Weights of a small image diffusion model.
Training: 8300 steps, batches of 256.
Data: trained on retinal OCT scans (Kermany 2017), 98430 training examples, 21.6 epochs.
Rows from block 5 of a small image diffusion model, named by matrix and row number. Rows with one number belong to one neuron. Each number is 128 + 24 x the weight over its row's rms, rounded and kept within 0 to 255. All counts start at 0. After the name is the row's rms in percent of the matrix's.
After each neuron's rows are labels from the 100 images, of 14848 (inputs lightly noised), where the neuron reaches its highest value: "patch colour" is the nearest of a few named colours to the mean colour under the peak. Only what is clearly more common there than usual is listed. The data: retinal OCT scans (Kermany 2017). In brackets: how many of the 100.
# fc1: MLP up (model.blocks.5.mlp.fc1.weight, 1024x256), inputs 0-127
# fc2: MLP down (model.blocks.5.mlp.fc2.weight, 256x1024, transposed), outputs 0-127

fc1.307 101 [159 135  96 117 144 120 115 123 133 101 129 120 128 168 154 134 171 160 132  97 143 132 118  97  97 145 122  89 101 143 106 142 121 149 156 122 171 108 146 139 132 105 146  91 149 114 140 122 138 125 131 104 114 160 143 169 121 133 142  81 110 144 118 153 123 147 176 146 144 128 119 124 137  97  96 109 191 154 138 129 103 161 147 153 128 138 124 116 152 131  95 127 131 109 128 106 166  98 173 127  87 167 164 128  74 164 137 160 122 185 109 184  99 148 147 116 145 104 108  82 122 113 104 153 134 136 133  86]
fc2.307 123 [137 116 130 182 162  83 153  99 150  92 151 156 163  83 156 135  70 143 109 142 164 129 133 123 164 190  91 167 138 106 117 130 125  91  99  70 138 119 108 116  88 139  79 151 169 125 144  83 110 170  97 121 119 169 167 129 145 144 130 118 119 158 145 150 160 135 162  88 144 138 147 113 142 144 143 125 126 123 140 167 176 127  96 112 119 139 140 132  98  93 123 128 126 133 139 142 145 125 138 121 121 116 150 135 120 107 158 110  92 112 150  77 137 161 152 108 118 140 106  96 149 113 141 115 122 147 131  99]
patch colour: grey (99)

fc1.617 091 [157  89 136 164 129 109 122 103 113 140 120 138 138  85 137  87 163 135 129 110 180 103 126 140 119 141 125 129 114 109 151 168 130  93  54 151 113 111  59  97 117 174 179 127  93 118 154  83 127 126 154 157 161 118 124 143 101 172  93 143 114 156 172 142 153 142 139 161  86 119 131 143 167 170 135 145 117 102 107 161 122  89 117 141 152 137 138 177 130 140 141 145  93 113 104 151 144 133 104 104 128  87 132 159  96 145 120 143 114 145 131 158 146 142 147 113 139 135  85 130 133 143 156 104 143 140 138 120]
fc2.617 096 [112  91 121 158 101 165 179 159 140  66 133 131 176 128  63 126 127 107  98 148 127 106 134 140 105 113 149 139 134 141 131 125  98 123 109 137 130 145 146 126 140 168 122  64 135  99 165 150 107 203 124 118 164 121 121 114 136 125 115 142 119 135 116  86 150 131 135 139 112 118 116 146 118 130  82 149 127 107 116  93  99 159 150  84 139 133 136 185 123 127 130 123 132  98 127 140 133 176 126 135 178 137 139 123 144 131 159 145 161 182 187 136 107 116 138 108 138 146 193 121 100 137 124 137 126 122 150  82]
patch colour: white (100)

fc1.37 113 [126  97 128 153 115  99 162 130 100 143 100 118 132 130 104 134 173  82 136 109 185 156 127 125  95 129 117 159 139  87 150 151 106 153  91 148 124 104 131 132 112 172 128 120 102 147 160 142 158  72 104 111 160 122 118  80  94 134  64  95 118 146  99 165 131 128 121 129  87 132 132 131 149 140 118 114 106 150 118 133 137 138 170 115 138  94 137 160 154 131 105 144 139  96 122 147 149 154 137 142 143 141 136 133 107 138 142 178 124 121  95 140 124 130 112 120 122 156 138 114 119 116 119 137 156 163 102 104]
fc2.37 105 [127 160 130 110 127 151 156 125 127 112 126 148 154 130  83 148  86 146 139 194 163 143 154 123  97 114  97 161 131 129 117 134 159 106 154 121  95 164 133 124 142 123 120 101 122 139 152  89 103 112 174 140 131 100 132 152 102 158 165  94 121 150 131 114  91 126 164 180 141 118 128 138 127 131 115 145 103 126 116 113  88 111 135 154 112 201 101 108 153 119 120 111 114 134 125  80 131 177 148 142  97 138 103 140 117 126  78 117 122  87 106  92 144 157 132 137  97 152 148 145 109 123 139 119 129 120 156 138]
patch colour: white (67)

fc1.708 088 [137  60  73 152 122 107 153 122 124 112 156 130 104 120 149 144  91 121 125 151 119 134  86 120 107 146 146 132 104 141 160 115 141 184 155 107 162 110 130 172 140 151 114 150 150 115 124 142 135 149 129 149  93 135 126 122 126 116 146 141 163 129 126  93  84  95 150 121 155  32 137 155 158 142 128 158 113 152 128 146 119 139 125 157 150 159 131 144 142 103 110 108  94 124 114 152 126 125 128 143 129 117 163  76 110 128 135 124 132 144 155 129 182  86  90 136  56 118 153 146 101 111  89  84  98 153 123 117]
fc2.708 084 [151 129 136 118 121 134 114 123 116 159 152 113 140 125 133 111 153 132 143 100 117 138  97 158 167 138 113 102 116 150  98 145 103 183 131 123 166 145 133 132 119  79 110 133 138 122 145 139 155 129 144  97 135 155 137 109 144 119  97  99 133  95 120 106 185 130 145 167 135 110 108 117 182 124 105 143 141 126 116 108 164 130 155 126 116  94 144 124 123 134 191 129 130 105 160 108 108 150 133 113 139 130 108 130 111 129 133 132 126 147 127 166 155 111 133 124 182  93 163 161 143 128 125  65 131 166  69 116]
patch colour: white (54)

fc1.670 107 [119 132 164 130 114 138 135 171 128 224 167 137  99 104 107 118 124 147 141 105  71 161 110  74  95 177 154 122 113 150 105 127 157 138 156  41 114 150 117 110 148 141 105 113 134 136 147 149 145 142 107 158 145 122 105 141 112 145 100  99 131  80 149 125 145 158 130 119 100 111 136 144 141 114 125 131 134  96 134  95 110 129 150 155 125 127  64 166 141 132 113 138 141 100 142 124 142  87 144  97  98 119 133 169 163 147 116  75 133 158 158 144 131 137 136 168 143 103  92 136 117 147 134 134 138 119 105  95]
fc2.670 106 [137 122 126 109  98 130  88 175  95  84 127 138 146 133  92 112 114 117 120 151 108 138 108 110 130 136 112 164 134 114 151 109 117  97 153 130 128 143  77 140 124  92 127 170 122 127 135 160 113 175 128 124 145 143  75 126 138 108 144 143 106 135 154  98 104 152 127 136 118 123 132 110 127 127 102 139 158 113 129 147 141 168  80 135 118 131  50  63 141 138 104 131 118 126 118 157 133 165 139 127 150 145 149 115 136  87 133 114 100 138 110 132 175 176 176 123 126 154  71 138 148 151 117 119 111 160 125  86]
patch colour: grey (86)

fc1.579 092 [181 113 122 141 128 142 116 159 140 161 151 111 130 144 118 171 113 156 117 116 150 166 101  76 126 114 126  90 145 135  92 154 103  94 145 121 143 145 139 114 136 132 127 151 158 144 148 131  77 135 171 137 156 109 129  94 114 153  94  91 130 133 174 127 134 115 132 122 125 117 133 146 125 140 170 128  76 135 173  88 126 109 112 166 102 144 135 102 150 129 141 146 212 107 123  82 140 121 135 143 101  75 153 123 131 124 107 118 129 121 108 137 123 158 108 135 140 150 110  78 145 134 119 110 121 147 126 145]
fc2.579 092 [130  92 115 140 112  92 118 113 144  95 125 132  57 119 140 128 133  82 130 157 104 157 132 127 116 125 171 169 144 143 107  84 105 103 148 146 109 127 133 115 141 124 132 108 149 135 117 135 177 139 169 143 141 124  90  99 125 100  96 129 125 152 136  84 112  95 108 105  79 141 140 147 151 124 119 159 115 107 173 123  90 114  90 166 142 100 157 154 104 118 105 128 171 126 125 179 151 108 107 115 113 193 136 119  98 127 153 125 111 107  98  88 126 142 152 133 142 108 105 156 189 136 135 102 107 119 129 134]
patch colour: grey (59)

fc1.538 082 [135 122 123 132 156  97 147 112 112 131 183 105 114 110  96 120 135 110 138 140 149 134 119  89 103 122 113 169 100 104 157 150 125 148 114 109 135 139 119 139 110  91 134 145 139 113 121 122 177  99 142  95 135 162 121 151 107 165 132 148  99 154 127 131 140 134 126 115 151 106 109 134 135  87  67 127 166 140 123 128 117 107 130 154 155 134 122 130 120 125 137 108  86 113 115 138 128 124 144 144 141 173 124 117 139 118 144 198 143 118 139 101 148 138 161 147  91 104  92 106 173  74 153 108 167 153 110  92]
fc2.538 086 [123 144 135  87 164 156 139 131  94 122 150  99 146 117  51 136  89  89 172 131 126 148 157 116 114 118 163  93 133 135 114 155 112 114 140 104  91  97 148 134 105 113  95 116 109 148 110 114 108 148 109  95 126 128 124 144 157  89 140 128 126 141 129 104 158 171 122 105 120 131 134 105 129 110 106  95 148 135 139  96  99  97 144 141 128 112 133 164 181 123 140 129 118  53 110 114 145 164 133 121 156 159 130 137 162 107 134 135 106 117 129  78 140  98 140 125 145 118 119  96 132 116 135 143 159  90 133 105]
patch colour: white (77)

fc1.762 105 [ 78 101  87 121 133 144  90 161 135 133 136 116 157 196 170 118 146 101 137 137 136 150 128  84  61  89 146 154 158  83 103 158 177  95 136 145 113 145 151 144 120 132 127 139 171 153 124 104 124 112 123 141 127 132 136 143 123 104 122 157 135 141 116  98 138 135 145 140 125 146 144 162  98  97 145 138 122 158 115 137 123 164 181 119 157 132 166 130 116 160 106 109 137 171 132 133 191 122 143  82 141 152 153 167 148 100 128 174 122 150 115 109 155 113 149 148 114 111 118 126 173 122 159 120  92 144 179 104]
fc2.762 100 [ 92 120 109 139 145  97 151 117 130 110 102 144  98 190 164 131 172 182 143 100 151 148 139 132 118 106  77 151 113 140 152 124 138 126 131 142 126  97 151 146 142 122 142 128 121 121 134  88 121 169 108 106 133 129 165 109  89 134 121 120 142 123 131 121 145  93 128 127  93 117 162 131  99 129 126 143 145 120 122 168 148 173 116 155 135 135 126 111 180 150 122 111 112 133 142  98 177 141 168 123 188 141 126 122 134 145 104 186 163 151 105 161 152  84 138 132 154 131 125 149 101 129  88  99 108 122 125 106]
patch colour: grey (72)

fc1.608 104 [134  86 136 134 149  71  76 139 171 145 125 154 135 109 116 124 124  93 113 157  95 115 119 142 169 138 134 138 125 114 150 111 121 121  92 152 100 130 164 118 135 106  83 103 130 141 130 117 111 125 101  91 118 111 130 125 109 138 148 101 132 130 113 109 126  96 122  90 116 119 168 169 122 162 138 128 159 136 128 179 146 132 101  94 141 128 114 182 155 106 122 147 154 133 136 140 140 145 170 129 121 139 120 139 155 150 116 147  65 138 150 113 123 125 100  98 135 116 157 125 119 114 127 110 116 135  89 152]
fc2.608 119 [146 121 145  92 131 137 148  84  95  77 115  99 123 175 100 133 163 172 155 113 102  95 135 115 116 100 117 105 132 122  88 119 124 115 145 135  59 132  83 114 145 157 139 126 124 120 132  79  73 100 129 159 125 126 143 104  99 116 133 121 116 133 139 167 137 133  45 122 117 139 127 131  98 131 118 160 159 138 154 162 104 108 146 121 148 132 140 137  97 138 170 132 130 106 100 109 100 132  88 126 182 158 159 140 144 118 113 107 110 143 149 125 125 129 138 162 131 157 180 128 145 145 137 140 160 124  93 120]
patch colour: white (92)

fc1.409 093 [123 135 116 168 133  90 136 151 185 123 124 169 152 110 151 143 115 104 115 171 125 155 139 108  79  89 101 148 134 149 143 154  65 162 115 132 129 118 111 120 114 156 145  97 122 127 149 121 139  79  87  93 148 128 139 156 130 114 124  91 120 111 118 127 137 112 125 160 110 138 139 117 138 141  96 106 142 157 141 111 135 151 121 122 133 109 105 126 118 110 118 126 122  97 159 151 134  66 141 142 159 163 131 116 117 155 108 120 158 105 140 130 164 133 157  83 109  70 162 149 142 140 102 119 148 163 140 130]
fc2.409 102 [145 118 116 127 114 139  73 131 126 117 130  56 121 126 136 137 129 142 209  91  99 114  80 119 148 109 183 120 118 136 126 118 193 152 156 111 113 107  97 109 107  88 130  96 144 139 105 119 109 106 155 116  84 116  95 120 148  98 118 102 125 120  80 104 116 118 181 150  95 119 134 130 108 109 119 133 106 142 142  76 126 176 117 125  72 168 127 127 154 139 154 119 131  70  88 114 162 124  77 121  86 105 148 115 150  88 123 113 112 117 171 142 144 151 132 101 145 124 127 142 125 139 116 120 111 166 125 145]
patch colour: grey (79)

fc1.227 089 [103 128 110 123 121 107 111 132 129 131 153 158  85 148 124 120 131 116 119 127  96 131 119 133 112 110 137 120 116 178 115 128 100  98 127 113 124 143 128 110 151  79 123  96 119 156 114 100 127 119 124 128 114  96 127 168 126 180 138  97 137 141 134 124 108 120 141 135 137 123 149 136 108 153 124  87 226 100 119 143 104 132 146  83 109 139 103 125 124  82 150 119 133 112  89 105 156 122 119  92 147 136  94 101 138 133 115 145  87 112 117 132 121 105 138  96 109 143 141 117 137 130 161 159 142 136 146 129]
fc2.227 091 [142 147 136  82 120 142 132 131 129 116 164 128 134 149 151 126 151 155 164 114 137 106 164 133 110 120 141 176 127 104 113 118 142 157 107 117 103 122 121 143 125 141 113 113 175  86 122  71 128  85 128 132 164 119 137 137 158 129  92 135 147 124 179 105 124 163 100 109 172 125 133 143  96 135 144 134  89 128 121 123 139 125  80  70 163  92 137 141  96 131 155 132 142 123 138 117 132 129 130 124 122 162 140 133 135 130 139 148 154 114 119 171 110 124 120  96 169 142 137 139 134 136  80 120 134 150  45 142]
patch colour: white (95)

fc1.456 095 [128 159 182 118 136  94  94  66 121 134 137 119 142 140 133 140 148 105  60 125 132 131 114 101 122 117 103 149 143 138 131 157 151 112 113 108 139 142 116 119 109 157 112 162 156 107 154 127 145 155 125 159 129 129  86 152 110 181 164 129 145 125  97 108 100 124 136 163 117 165 155 103 163 104 119 139 115 155 113 148 117 100 111 148 131 140 119 136 158  91 142 160 104 126 124 141 108  91  90  99 138 159 145 107 132 115 117 167 131 150 142  91 163  79 137 160  88 101 147 109 117 138 148 130 123 130 118 112]
fc2.456 094 [107  86  95 132 144 175 196 157 141 117 133 115 150 187  95 112 121 110 136 139 142 178 117 154 134 119 129 121 143 105 106 138 126  90 157  99 113 115 104 117 119 111 108  96 100 111 185 102  93 150  84 121 123 111 164 131 117 104 116 137 122 133  89 143 195 130 111  93 119 137 131 146  99 166  96 130 113 126 144 130 121 137 189 122 127 196 120 174 144 107 145 113 127 135 102 113 137 111 160 130 180 110 134  99 177 144 154 130  97 162  90 123 130 109 122 151 148 133 104 143 102 137 120 124 116 108 108 106]
patch colour: white (100)

fc1.763 094 [ 92 125 100 118 142 102 127 120 126 137  91 129  82 134 124 135 145  95 149 137  98 114 130 158 131  97 122 164 110  98 166 113 114 158 100 153 114  96 134  85 103 115 125  90 127 149 102  96 133  80 121  83 102 141 108 121 124 153 117 170  94 207 123 133 150 115 121 137 125 120 109 194 148 159 161 113 146 122 167 103 101 167 118 120 131 151  98 120 117 142 161  97  98 126 165 121 120 104  80 125 100  94 154 137 162  90 122 153 100 149 135  81 114 123 108 116 157 104 106  66 131 149 122 142 143 159 143 140]
fc2.763 099 [144 185 109 138 144 153 130 128 143 162 121 127 135 130 154 144 122 137 106 120 190 120 131 169 151 122 139 151 107 125 122 115 154 129 106 141 169 140 132 157 122 117 108  46 146 130  90 106 128 166 131 138 160 102  79 136  87 128 144  95 144 154  84 111  85  84 138 123 149 109 127 101 129 146 122 156 146 143 142 103 139 133 109  90 130 115 115 111 129 134 113 113 124 103  83 133 163 144 135  99 133 147 108 136 159 171 168 160 139 142 104  93 109 111 124 113  98 180 114 109 121 105 113 123 167 139 135 153]
patch colour: grey (75)

fc1.684 090 [108 103  99 150 112 148 112 100 127  96 113 109  95 126 130 113 127  95 113 115 126  77 162 142 139 155 159 144 151 120 170 128 184 145  97 129 137 121 122 139 125 108 119 181 157 136  57 127 170 139 128 143 132 100 156 109 112 130 126 131 145 117 135 116 140 130 100 142 124 121 108 144 107 125 157 108 133 148 123 121 174 110  99 147 171 181 148 178 110 119 173 140 143  92 118 142 149 111 140 148 153 162 120  72 121 164 144 102 139 118 120 136 126 123 123 120 167 126 157 106 147  80 108 105  77 101  96 111]
fc2.684 095 [111 134 127 113 131 124 119 121 124 124 122 134 149 121 119 120 141 161 127 129 132  98 109 116 113 143 133 138 132 112 129 127  90 162 126 101 157 171 164 117 120 121 145 141 156 120  70 124  96 136 127  98 134 142 137 152 181 131 132 114 131 112 138 141 113 136 124 139 121 109 120 110 147 126 104 111  98 149 130 146 169 129 101 106 165  98 156 123 117 139  79 125 112  83 168  82 147 142 122 110 136  76 128 154  94 137  98  87 133 125 154 114 140 161 149 132 102 120 166 112 125 108 143 128 124 111 138  73]
patch colour: grey (68)

fc1.231 112 [169 127 142 140 124 137 106 122 121 146 110 121 139 130 117  83 179 126 115 136 127 148 142 105 152 125 133 136  76 172 115 128 131 118 113 131 139 139 136  96 165 125 126 143 136 158 117 140  96 156 131  95 109 119 123 134  98 130 119 116  88 158 154 235 132 108 113 121 122 201 112 136 149 139 121 138 148 135 109 120 194 161 126 148  86 129 115 152 139  99 143 162 171 125 154 138 139 125 116 130 121 122  86 148 129 114 121 106  91 112 148 117 128 145 129 135  99 104 135 101 135  96 106 176 123 146 132 114]
fc2.231 103 [157 154 126 120 138 121 136 111 128 107 113 139 139 153 128 123 118 136 139 125 120 152 139 132 151 143 130 112 135 138 118 113 135 132 104 116 144 139 122 129  81 138 163 141 134 109 118 154 155 102 123 134 131 124 140 151 113 153 119 126 122 176 143 221 142  99 118 131 151 142 157 135 142 151 142 126 116 126 124 145 185 148 138 133 110 148 111  92 116 140 101 126 103 137 115 100 160 120 137 133 117 121 149 125 142 141 130 116 171 102 111 130 105 158 134 168 134 149 126 102 108 110 141 197 111 115 129 119]
patch colour: grey (59)

fc1.91 122 [128 123 150 153 140 143 131  99 113 185 120  99 143  97 137 126  41 130 153 114 135 109 144 100 170 125 149 107 129  66 104 109 139 121 167 117 153 115 132 147  69 122 111 147 109 127 120 215 139 122 138 108 149 110 144 129 140 164 131 154 182 181 131 140 107 105 161 150 136 134 115 147 126 148 104 133 102  72 139 146 137 152 112 128 154 103 157  92 145  88 124 115 128  97 128 151 136 127 134 192 104 131 136 119 111 140 139 115 144 114 137 133 121 141 110 129 137 133 131 104 137 125 129 110 125  90 164 109]
fc2.91 104 [120 107 104 164  61 132 136  92 151 116 132 123 121 113 106 147 177 147 126 121 116 101 149 113 162  98 173 132 135 127 115 114 106 124 105 103 169  92  98 120 165 114 154 130 170 170 111 141 185 125 135 164 120 158 144 117 108 156 130 146 125 172 130  98 121 151  88 132 145 136 122 105  98 141 137 144 149 122 156 109 108  94 113 105 154 109 140 181 143 152 108 105 115 130 112 124 147 156 136 135 157 127 130 120 150  92 136 130 102 145 161 159 146 115 139 122 134 146 139 135 178 111 150 150 148 127 135 154]
patch colour: grey (87)

fc1.668 116 [150 119 189 103 147 145 141 152 138 132 140 126 132 150 133 170 114 129 116 111 129 132 117  70 106 130 117 137 179 125 136 123 141 120 134 151 119 110 110 138 128 148 146 115 132  99 126 128 148 118 147 108  97 123 132 131 119 148 133 148 175 123 128 150 119 143 144 143 120 148 146  94 125  97 148 135 152 109 133 151 148 122 122 139 111 148 114 125 151  94 145 178 149 126 144 127 111 133 136 155 100 128 108 170 117 116 111 145 130 166 111 171 106 110 153 106 141 105 131   0 114 111 107 161 135 131 151 134]
fc2.668 088 [140 124 135 135 157 125 135 157 166 132 149  88 102 162 148 124 138 126 149 108  94 120 147 140  94 154 147 112 129 102 150 109 107 132 124 112 143 157 107 127 132 119 142 145  92  98 144 100 119 109 114 122 164 130 171 129 160 110 146  93 139 120 133 132 147  68 118 107 130 136 130 169 105 139 116 127 126  82 120 115 118 134 145 127 107 121  89 120 127  83 122 141 142 103  93 127 121 134 134 124 122 103 111 112 130  95 145 168 128 184  57  73 123 113  96 118 119 170 130 129  65 121 141 157 130 129  89 120]
patch colour: grey (91)

fc1.28 094 [118 132 126 141 156  86 129  96 138 152 127 143 123 114 137 122 147 137 126 131 129  91 112 142 114 134  85 119 152 136 113 113 142  91  91  98 126 146 146 100 100 128 117 161  75 124 162 124 134 150 155 110 114 140 148 128 113 171 125  87 138 133 162  97  87 120 144 111 125 135  92 138 133 141 121 126 120 167 134  86 121 125 129 144 144 159 114 159 135  90 139 163 143 109 124  97 150 109 145 125 129 150 147 107 137  96 111 130 156 155 150 131 110 149 147 121 112 133 115  83 158 136 158  99 132  95 125 139]
fc2.28 107 [132  86 126 151 166 180 139 117 133  96 100 133 145  94  81 117 108  78 146 128 106 139  98 129 101 126 152 144 135 111 113 158  76 105 174  93 131 107 117 142 164 123 164  82  76 144 154 143 103 167 108 138 127 117 111 174 152 109 154 112 119 107 102 108 195 134 129 111 131 135  79 118 133 132 121 130  95 136 175 141 129 108 192 118 140 156 149 192 161  66 136 149 153 134  98 159 116 100 114 127  86 161 107 134 173 140 164 109 122 152 183 136 157 127  87 137 105 121 115 124 116  99  96 110 111 113 106 101]
patch colour: white (73)

fc1.177 099 [192 118 187 136 125 143 124 134 123 143 158 195 169 115 162 149 139 148 123 141 104 130 110  64 126 144 157 109  80 117 139 162 154 186 102 101 119 122 101  98 118 132 147 107 139 123 124 131 123  99 187 118  78 117 161 112 137 123 165 131  71 130 159 132 170 158 137 121 118 158  91 112 133 121  90 149 150 107  99  95 124 126 115 143 107 116 132 169 134  76 170 125 153 132 113 132  95 141 144 123 107 106 118 113 112 138 117 133 133 139 125 152 124 127 105 128 129 122 139 151 151 134 149 138 140 108 106 142]
fc2.177 099 [165 112 127 138 126 122 118 127 132 125 139  92 125 125 185 127 107 129 128 118 126 150 110 133  92 104 113 136 136  93  91  87 125 182  90 143 132 138  85 152 101 141 137 120 165 114 143 160 145 145  89 122 138 100 133 120 167 132 142 102 114 160 148 118  90 143 101 116 125 129 113 167 121 150 128 150 109 101  84 111 109  80 124 157 105  94 134  98 112 106 103 137 161 135 135 105 113 156 147 117 151 118 114 143 132 119 117 118  99 142 110 123 124 142  77 106 150 138 127 127 137 124 121 110 116  75 139 153]
patch colour: white (36)

fc1.637 099 [106 143  95 134 136 146 152 125 103 120 130  70 115 152 116  66 107 150 152 111 145 101 162 145 152 145 124 139  99  91 129 112 143 165 105 124 164 110  89 105 147 163  87 161 122 135 117 121 175 146 126 128 145 128 135 129 127 109 155 149 117  99 135 135 117 129 150 148 137 127 119 108 122  67 114 158 125 121 161 137 136 106  97 140 148 166 127 129 133 107 133 126 104 160 141 114 139 147 151 126 146 132 170 152 125 153 106  98 104 106 143 155 158 138 125 157 143 102 138 122 143  56 137 139 156 110 127 122]
fc2.637 097 [155 125 143 105 132  89 158 127 147  84 141 155 138 144 132 144 149 113 127 145 103  99 159 141 120 117 141 169 115 125 141 133 122 165 129 162  89 161 102 117 134 108 125 138  97 111 134 143  73  77 112 146  97 113 149 123 121 165 128  95 145 137 160 133 111 151 140 139 170 126 159 139 149 119  63 141 129 120 150 187 117 111  90 128 162  95 118 137 130 146 116 137 119 148 135 128 139  83 101 150 144 137 120 118 130 120 118 129 150 124 102 104 149 136 124 114 116 135 153 116 154  73 111 155 156  87 108 138]
patch colour: grey (47)

fc1.655 095 [167 143  98 148 154 120 156 174 151 118 148 115 169 131 114  99 127 164 150 152 122  98 126 150 124 113 100 146 153 148 155 102  91 108 141 111 163 128 127  98 119  73 160 130 174  90  87  90 129  88 109 147 117 128 108 134 154  90 142  94 140  91 133 111 150 152 163 140 130 116 146  89 110 113 109 125 114 136 146 122 119 132 115 121 124 180 149 124  64 109 144 145 120 114 124 137 126 133  85 130 145 147  91 139 116 127 204 106 115 140 149 147 135 136 110 184 116 147 129 125  99 150 107 142 177 131 139 104]
fc2.655 105 [130 115 105 118 118  72  98 118 138 131 160 103  87 143  85 121 138 141 138 105 125 114  95 117 111  96 139 116 126 155 172 128 140 202 180 175 132 143 156 128 137 131 116 104 164  90 133 112  73 179 113 145 111 109 135 107 115 119  95 155 142 108 129  94 162 105 152  96 113 125 126 150 111 124 169 136 112 128 128 140 148 151 125 136 127 156 133 103 133 127 143 150 126 132 161 182 110  90 143 111 166 132 136 100 112 117 136 126 151 111 100 138  93 108 116  81 151 126 123 125 104 130 101 100 142 150 110 148]
patch colour: grey (80)

fc1.663 091 [180 119 144 114 119 168 131 130 120 108 133 107 148  90 145 145 103 107 117 157 162 113 105 130 110 153  93 140 128 146  79 129 114 111 148 150  91 126 115 170 141 139  96 102 102 105 157 121 181  82 157 149 133 140 106 108 179 105 121 135 142 129 142 148 160 137 114 124 130 157 165 161 148 122 158 109 145 161 158 122 119 157 122 118 153 122  82 111  94 118 151  92 134 113 124 135 167 129 159 123 124 146  92 120  84 115 161 132 121  96 111  96 138 153  94 115 176 122 138 153  95 162 102 107  96  98 174 140]
fc2.663 097 [145 135 154 140 126  81  56 109  74 123 107 132 134 159 107 137 154 146 209 151 132 126 140 101 115  82 157 122 122 156 139 100 111 129 108 135  99 168 124 136 116 122 126  81 103  67 176  75 101  90 122 162 117 137 165 126 121 142 127 161 122 118 147 164 132 124 128 153 157 113 121 123 148 121 132 122 120 129 145 130 135 116 110 147 165 103 119 106  95 176 187 141 113  89 102 163 103 128 117 132 101 107 151 110 105 137 139 128 171 144 119 116 155 162 139 119 166 148 160 120 128 137 129 135  72 115 104 127]
patch colour: white (49)

fc1.81 091 [119  85 123 120 159  77 110 155 104 140 132 161 127 123 128 114 149 101 129  99 123 155 129 126  83 118 148 156 120 145 162 138 131 112 203 103 108 155 149 106 110 125  92 135 123 106 149 103 114  85 119 115 157 130 114 133 130 141 111 182 128 113 158 118 137 128 138 124 140 141 126 154 129 154 131 156 150 156 129 161 161 149 127  86 125 136 155 106 112 113 136 167 140 122 154 142 109 109  95 135 130  90 136 135 131 133  91  85 109 123 109 114 132 135 106 149  99 119 106  79 161 130 135 155  87 122 142 139]
fc2.81 110 [112 118 133 123 122 113  76 111 167 127 136 139 112 165 137 130 149 123 111 157 154 120 158 136 108 155 103 135 130 140 148 143 123 123 129 117 114  91 132 144 119 157 116 129 145 132 121 131 101 141 128 141  84 173  87 132 154 143  96 164 105 176 114 128 175  81 125 145 167 127 135 125 132 125 110 115 142 145 141 140 115 118 155 121 129 152 152 154 120 131 130 144 144 123 141 168 135 122 133  89 115 144 133 133 153 134 102 144 105 132 120 120 115 128 133 110 173 113 170 144 180 120 148 120 126 122 122  89]
patch colour: grey (97)

fc1.139 129 [126 108 124 173 138 130 138 177 100 127 130 151 128 170 145 122 127 114 135 129  85  95 150 105 175 150 113 147 111 124 164 138 136 186 130 154  87 138 181 151  82 113 121 164 161 135 116 140 132 126 147  94 170 132 125 132 112 139  84  99  86 120 187 139 117 203 141 129 147 140  83 121 149 128 148 127 147 122 131 125 109 130 125 119 128 143 153 175 140 117 179 123 189 111 131 102 159 125 109 145 139 122 149  77 105 121 125 154 106 165 125 113 127 134 127 132 135  93  98 117 124 125  68 158 142 136 123 103]
fc2.139 124 [137 147 132  83 160 128 146  95 142 125 109 113 147 183  97 136 115 183 125 137  96 177 138 139 119 136 116 207 132 129 124  70 108 119 112 154 113 147 107 106  87 147 142 131  82 120 114  96 113 151 145 153 131 124 134  99 139 101 139 129 160 143 130 135 126 157 124 128 114 118 147 142 119 146  88 141 126 143 130 134 111 112 140 136 123 171 131 145 153 130 134 121 137 133 111 125 111 144 168 132 165 140 170 138 131  96 133 127 105 139 117 122 109 118 134 135 162  82 142 136 155 124 161 116  92 149 155 110]
patch colour: white (98)

fc1.285 103 [130 157 159 179 134 117 126  98 109  84 117 160 152 176 114  72 145 122 156 114 132 132 120  99 125 157 121 120 112 122 108 164 113 139 132 130 128 116 136 128 147 159 140 128 144 115 105 126 148 134 112 134 133 148 131 168 116 122 125 143 106 110 144 155 133  93  92 118 148 101 168 142 137 110 114 167 117 129 153 133 130  83 102 102 127 115 166 132 138  99  98  85  57  94  51 151 110 117 141 138 107 157 112 135 138 144 137 156 120 140 106 120 181 116 128 112 117 140 122 139  95 124 147 132 146 137  92 126]
fc2.285 108 [132 138 123 160 154 101 143 167 100 112 139 123 103 100 124 135 163  82 153 117 172 141 114 147 122 134 134 139 120 116 141 131 167 133 120 122 175 157  95 147 117  75 124 139  89 158 107 154  99  97 112 129 166 140 140 140 115 167  86 110 132 140  72  97 130 119 125 138 116 122  99 143 133 163 123 138  88 127 109 157  82  86 157 116 122  97 120 125 128  79 133 137 154 120 117 141 140 162 104 120 154 125 145 131 165 107 118 138 125 145  99  62 121 126 118 120  97 116 146 126 167 145 106 126 119 171 105 118]
patch colour: white (100)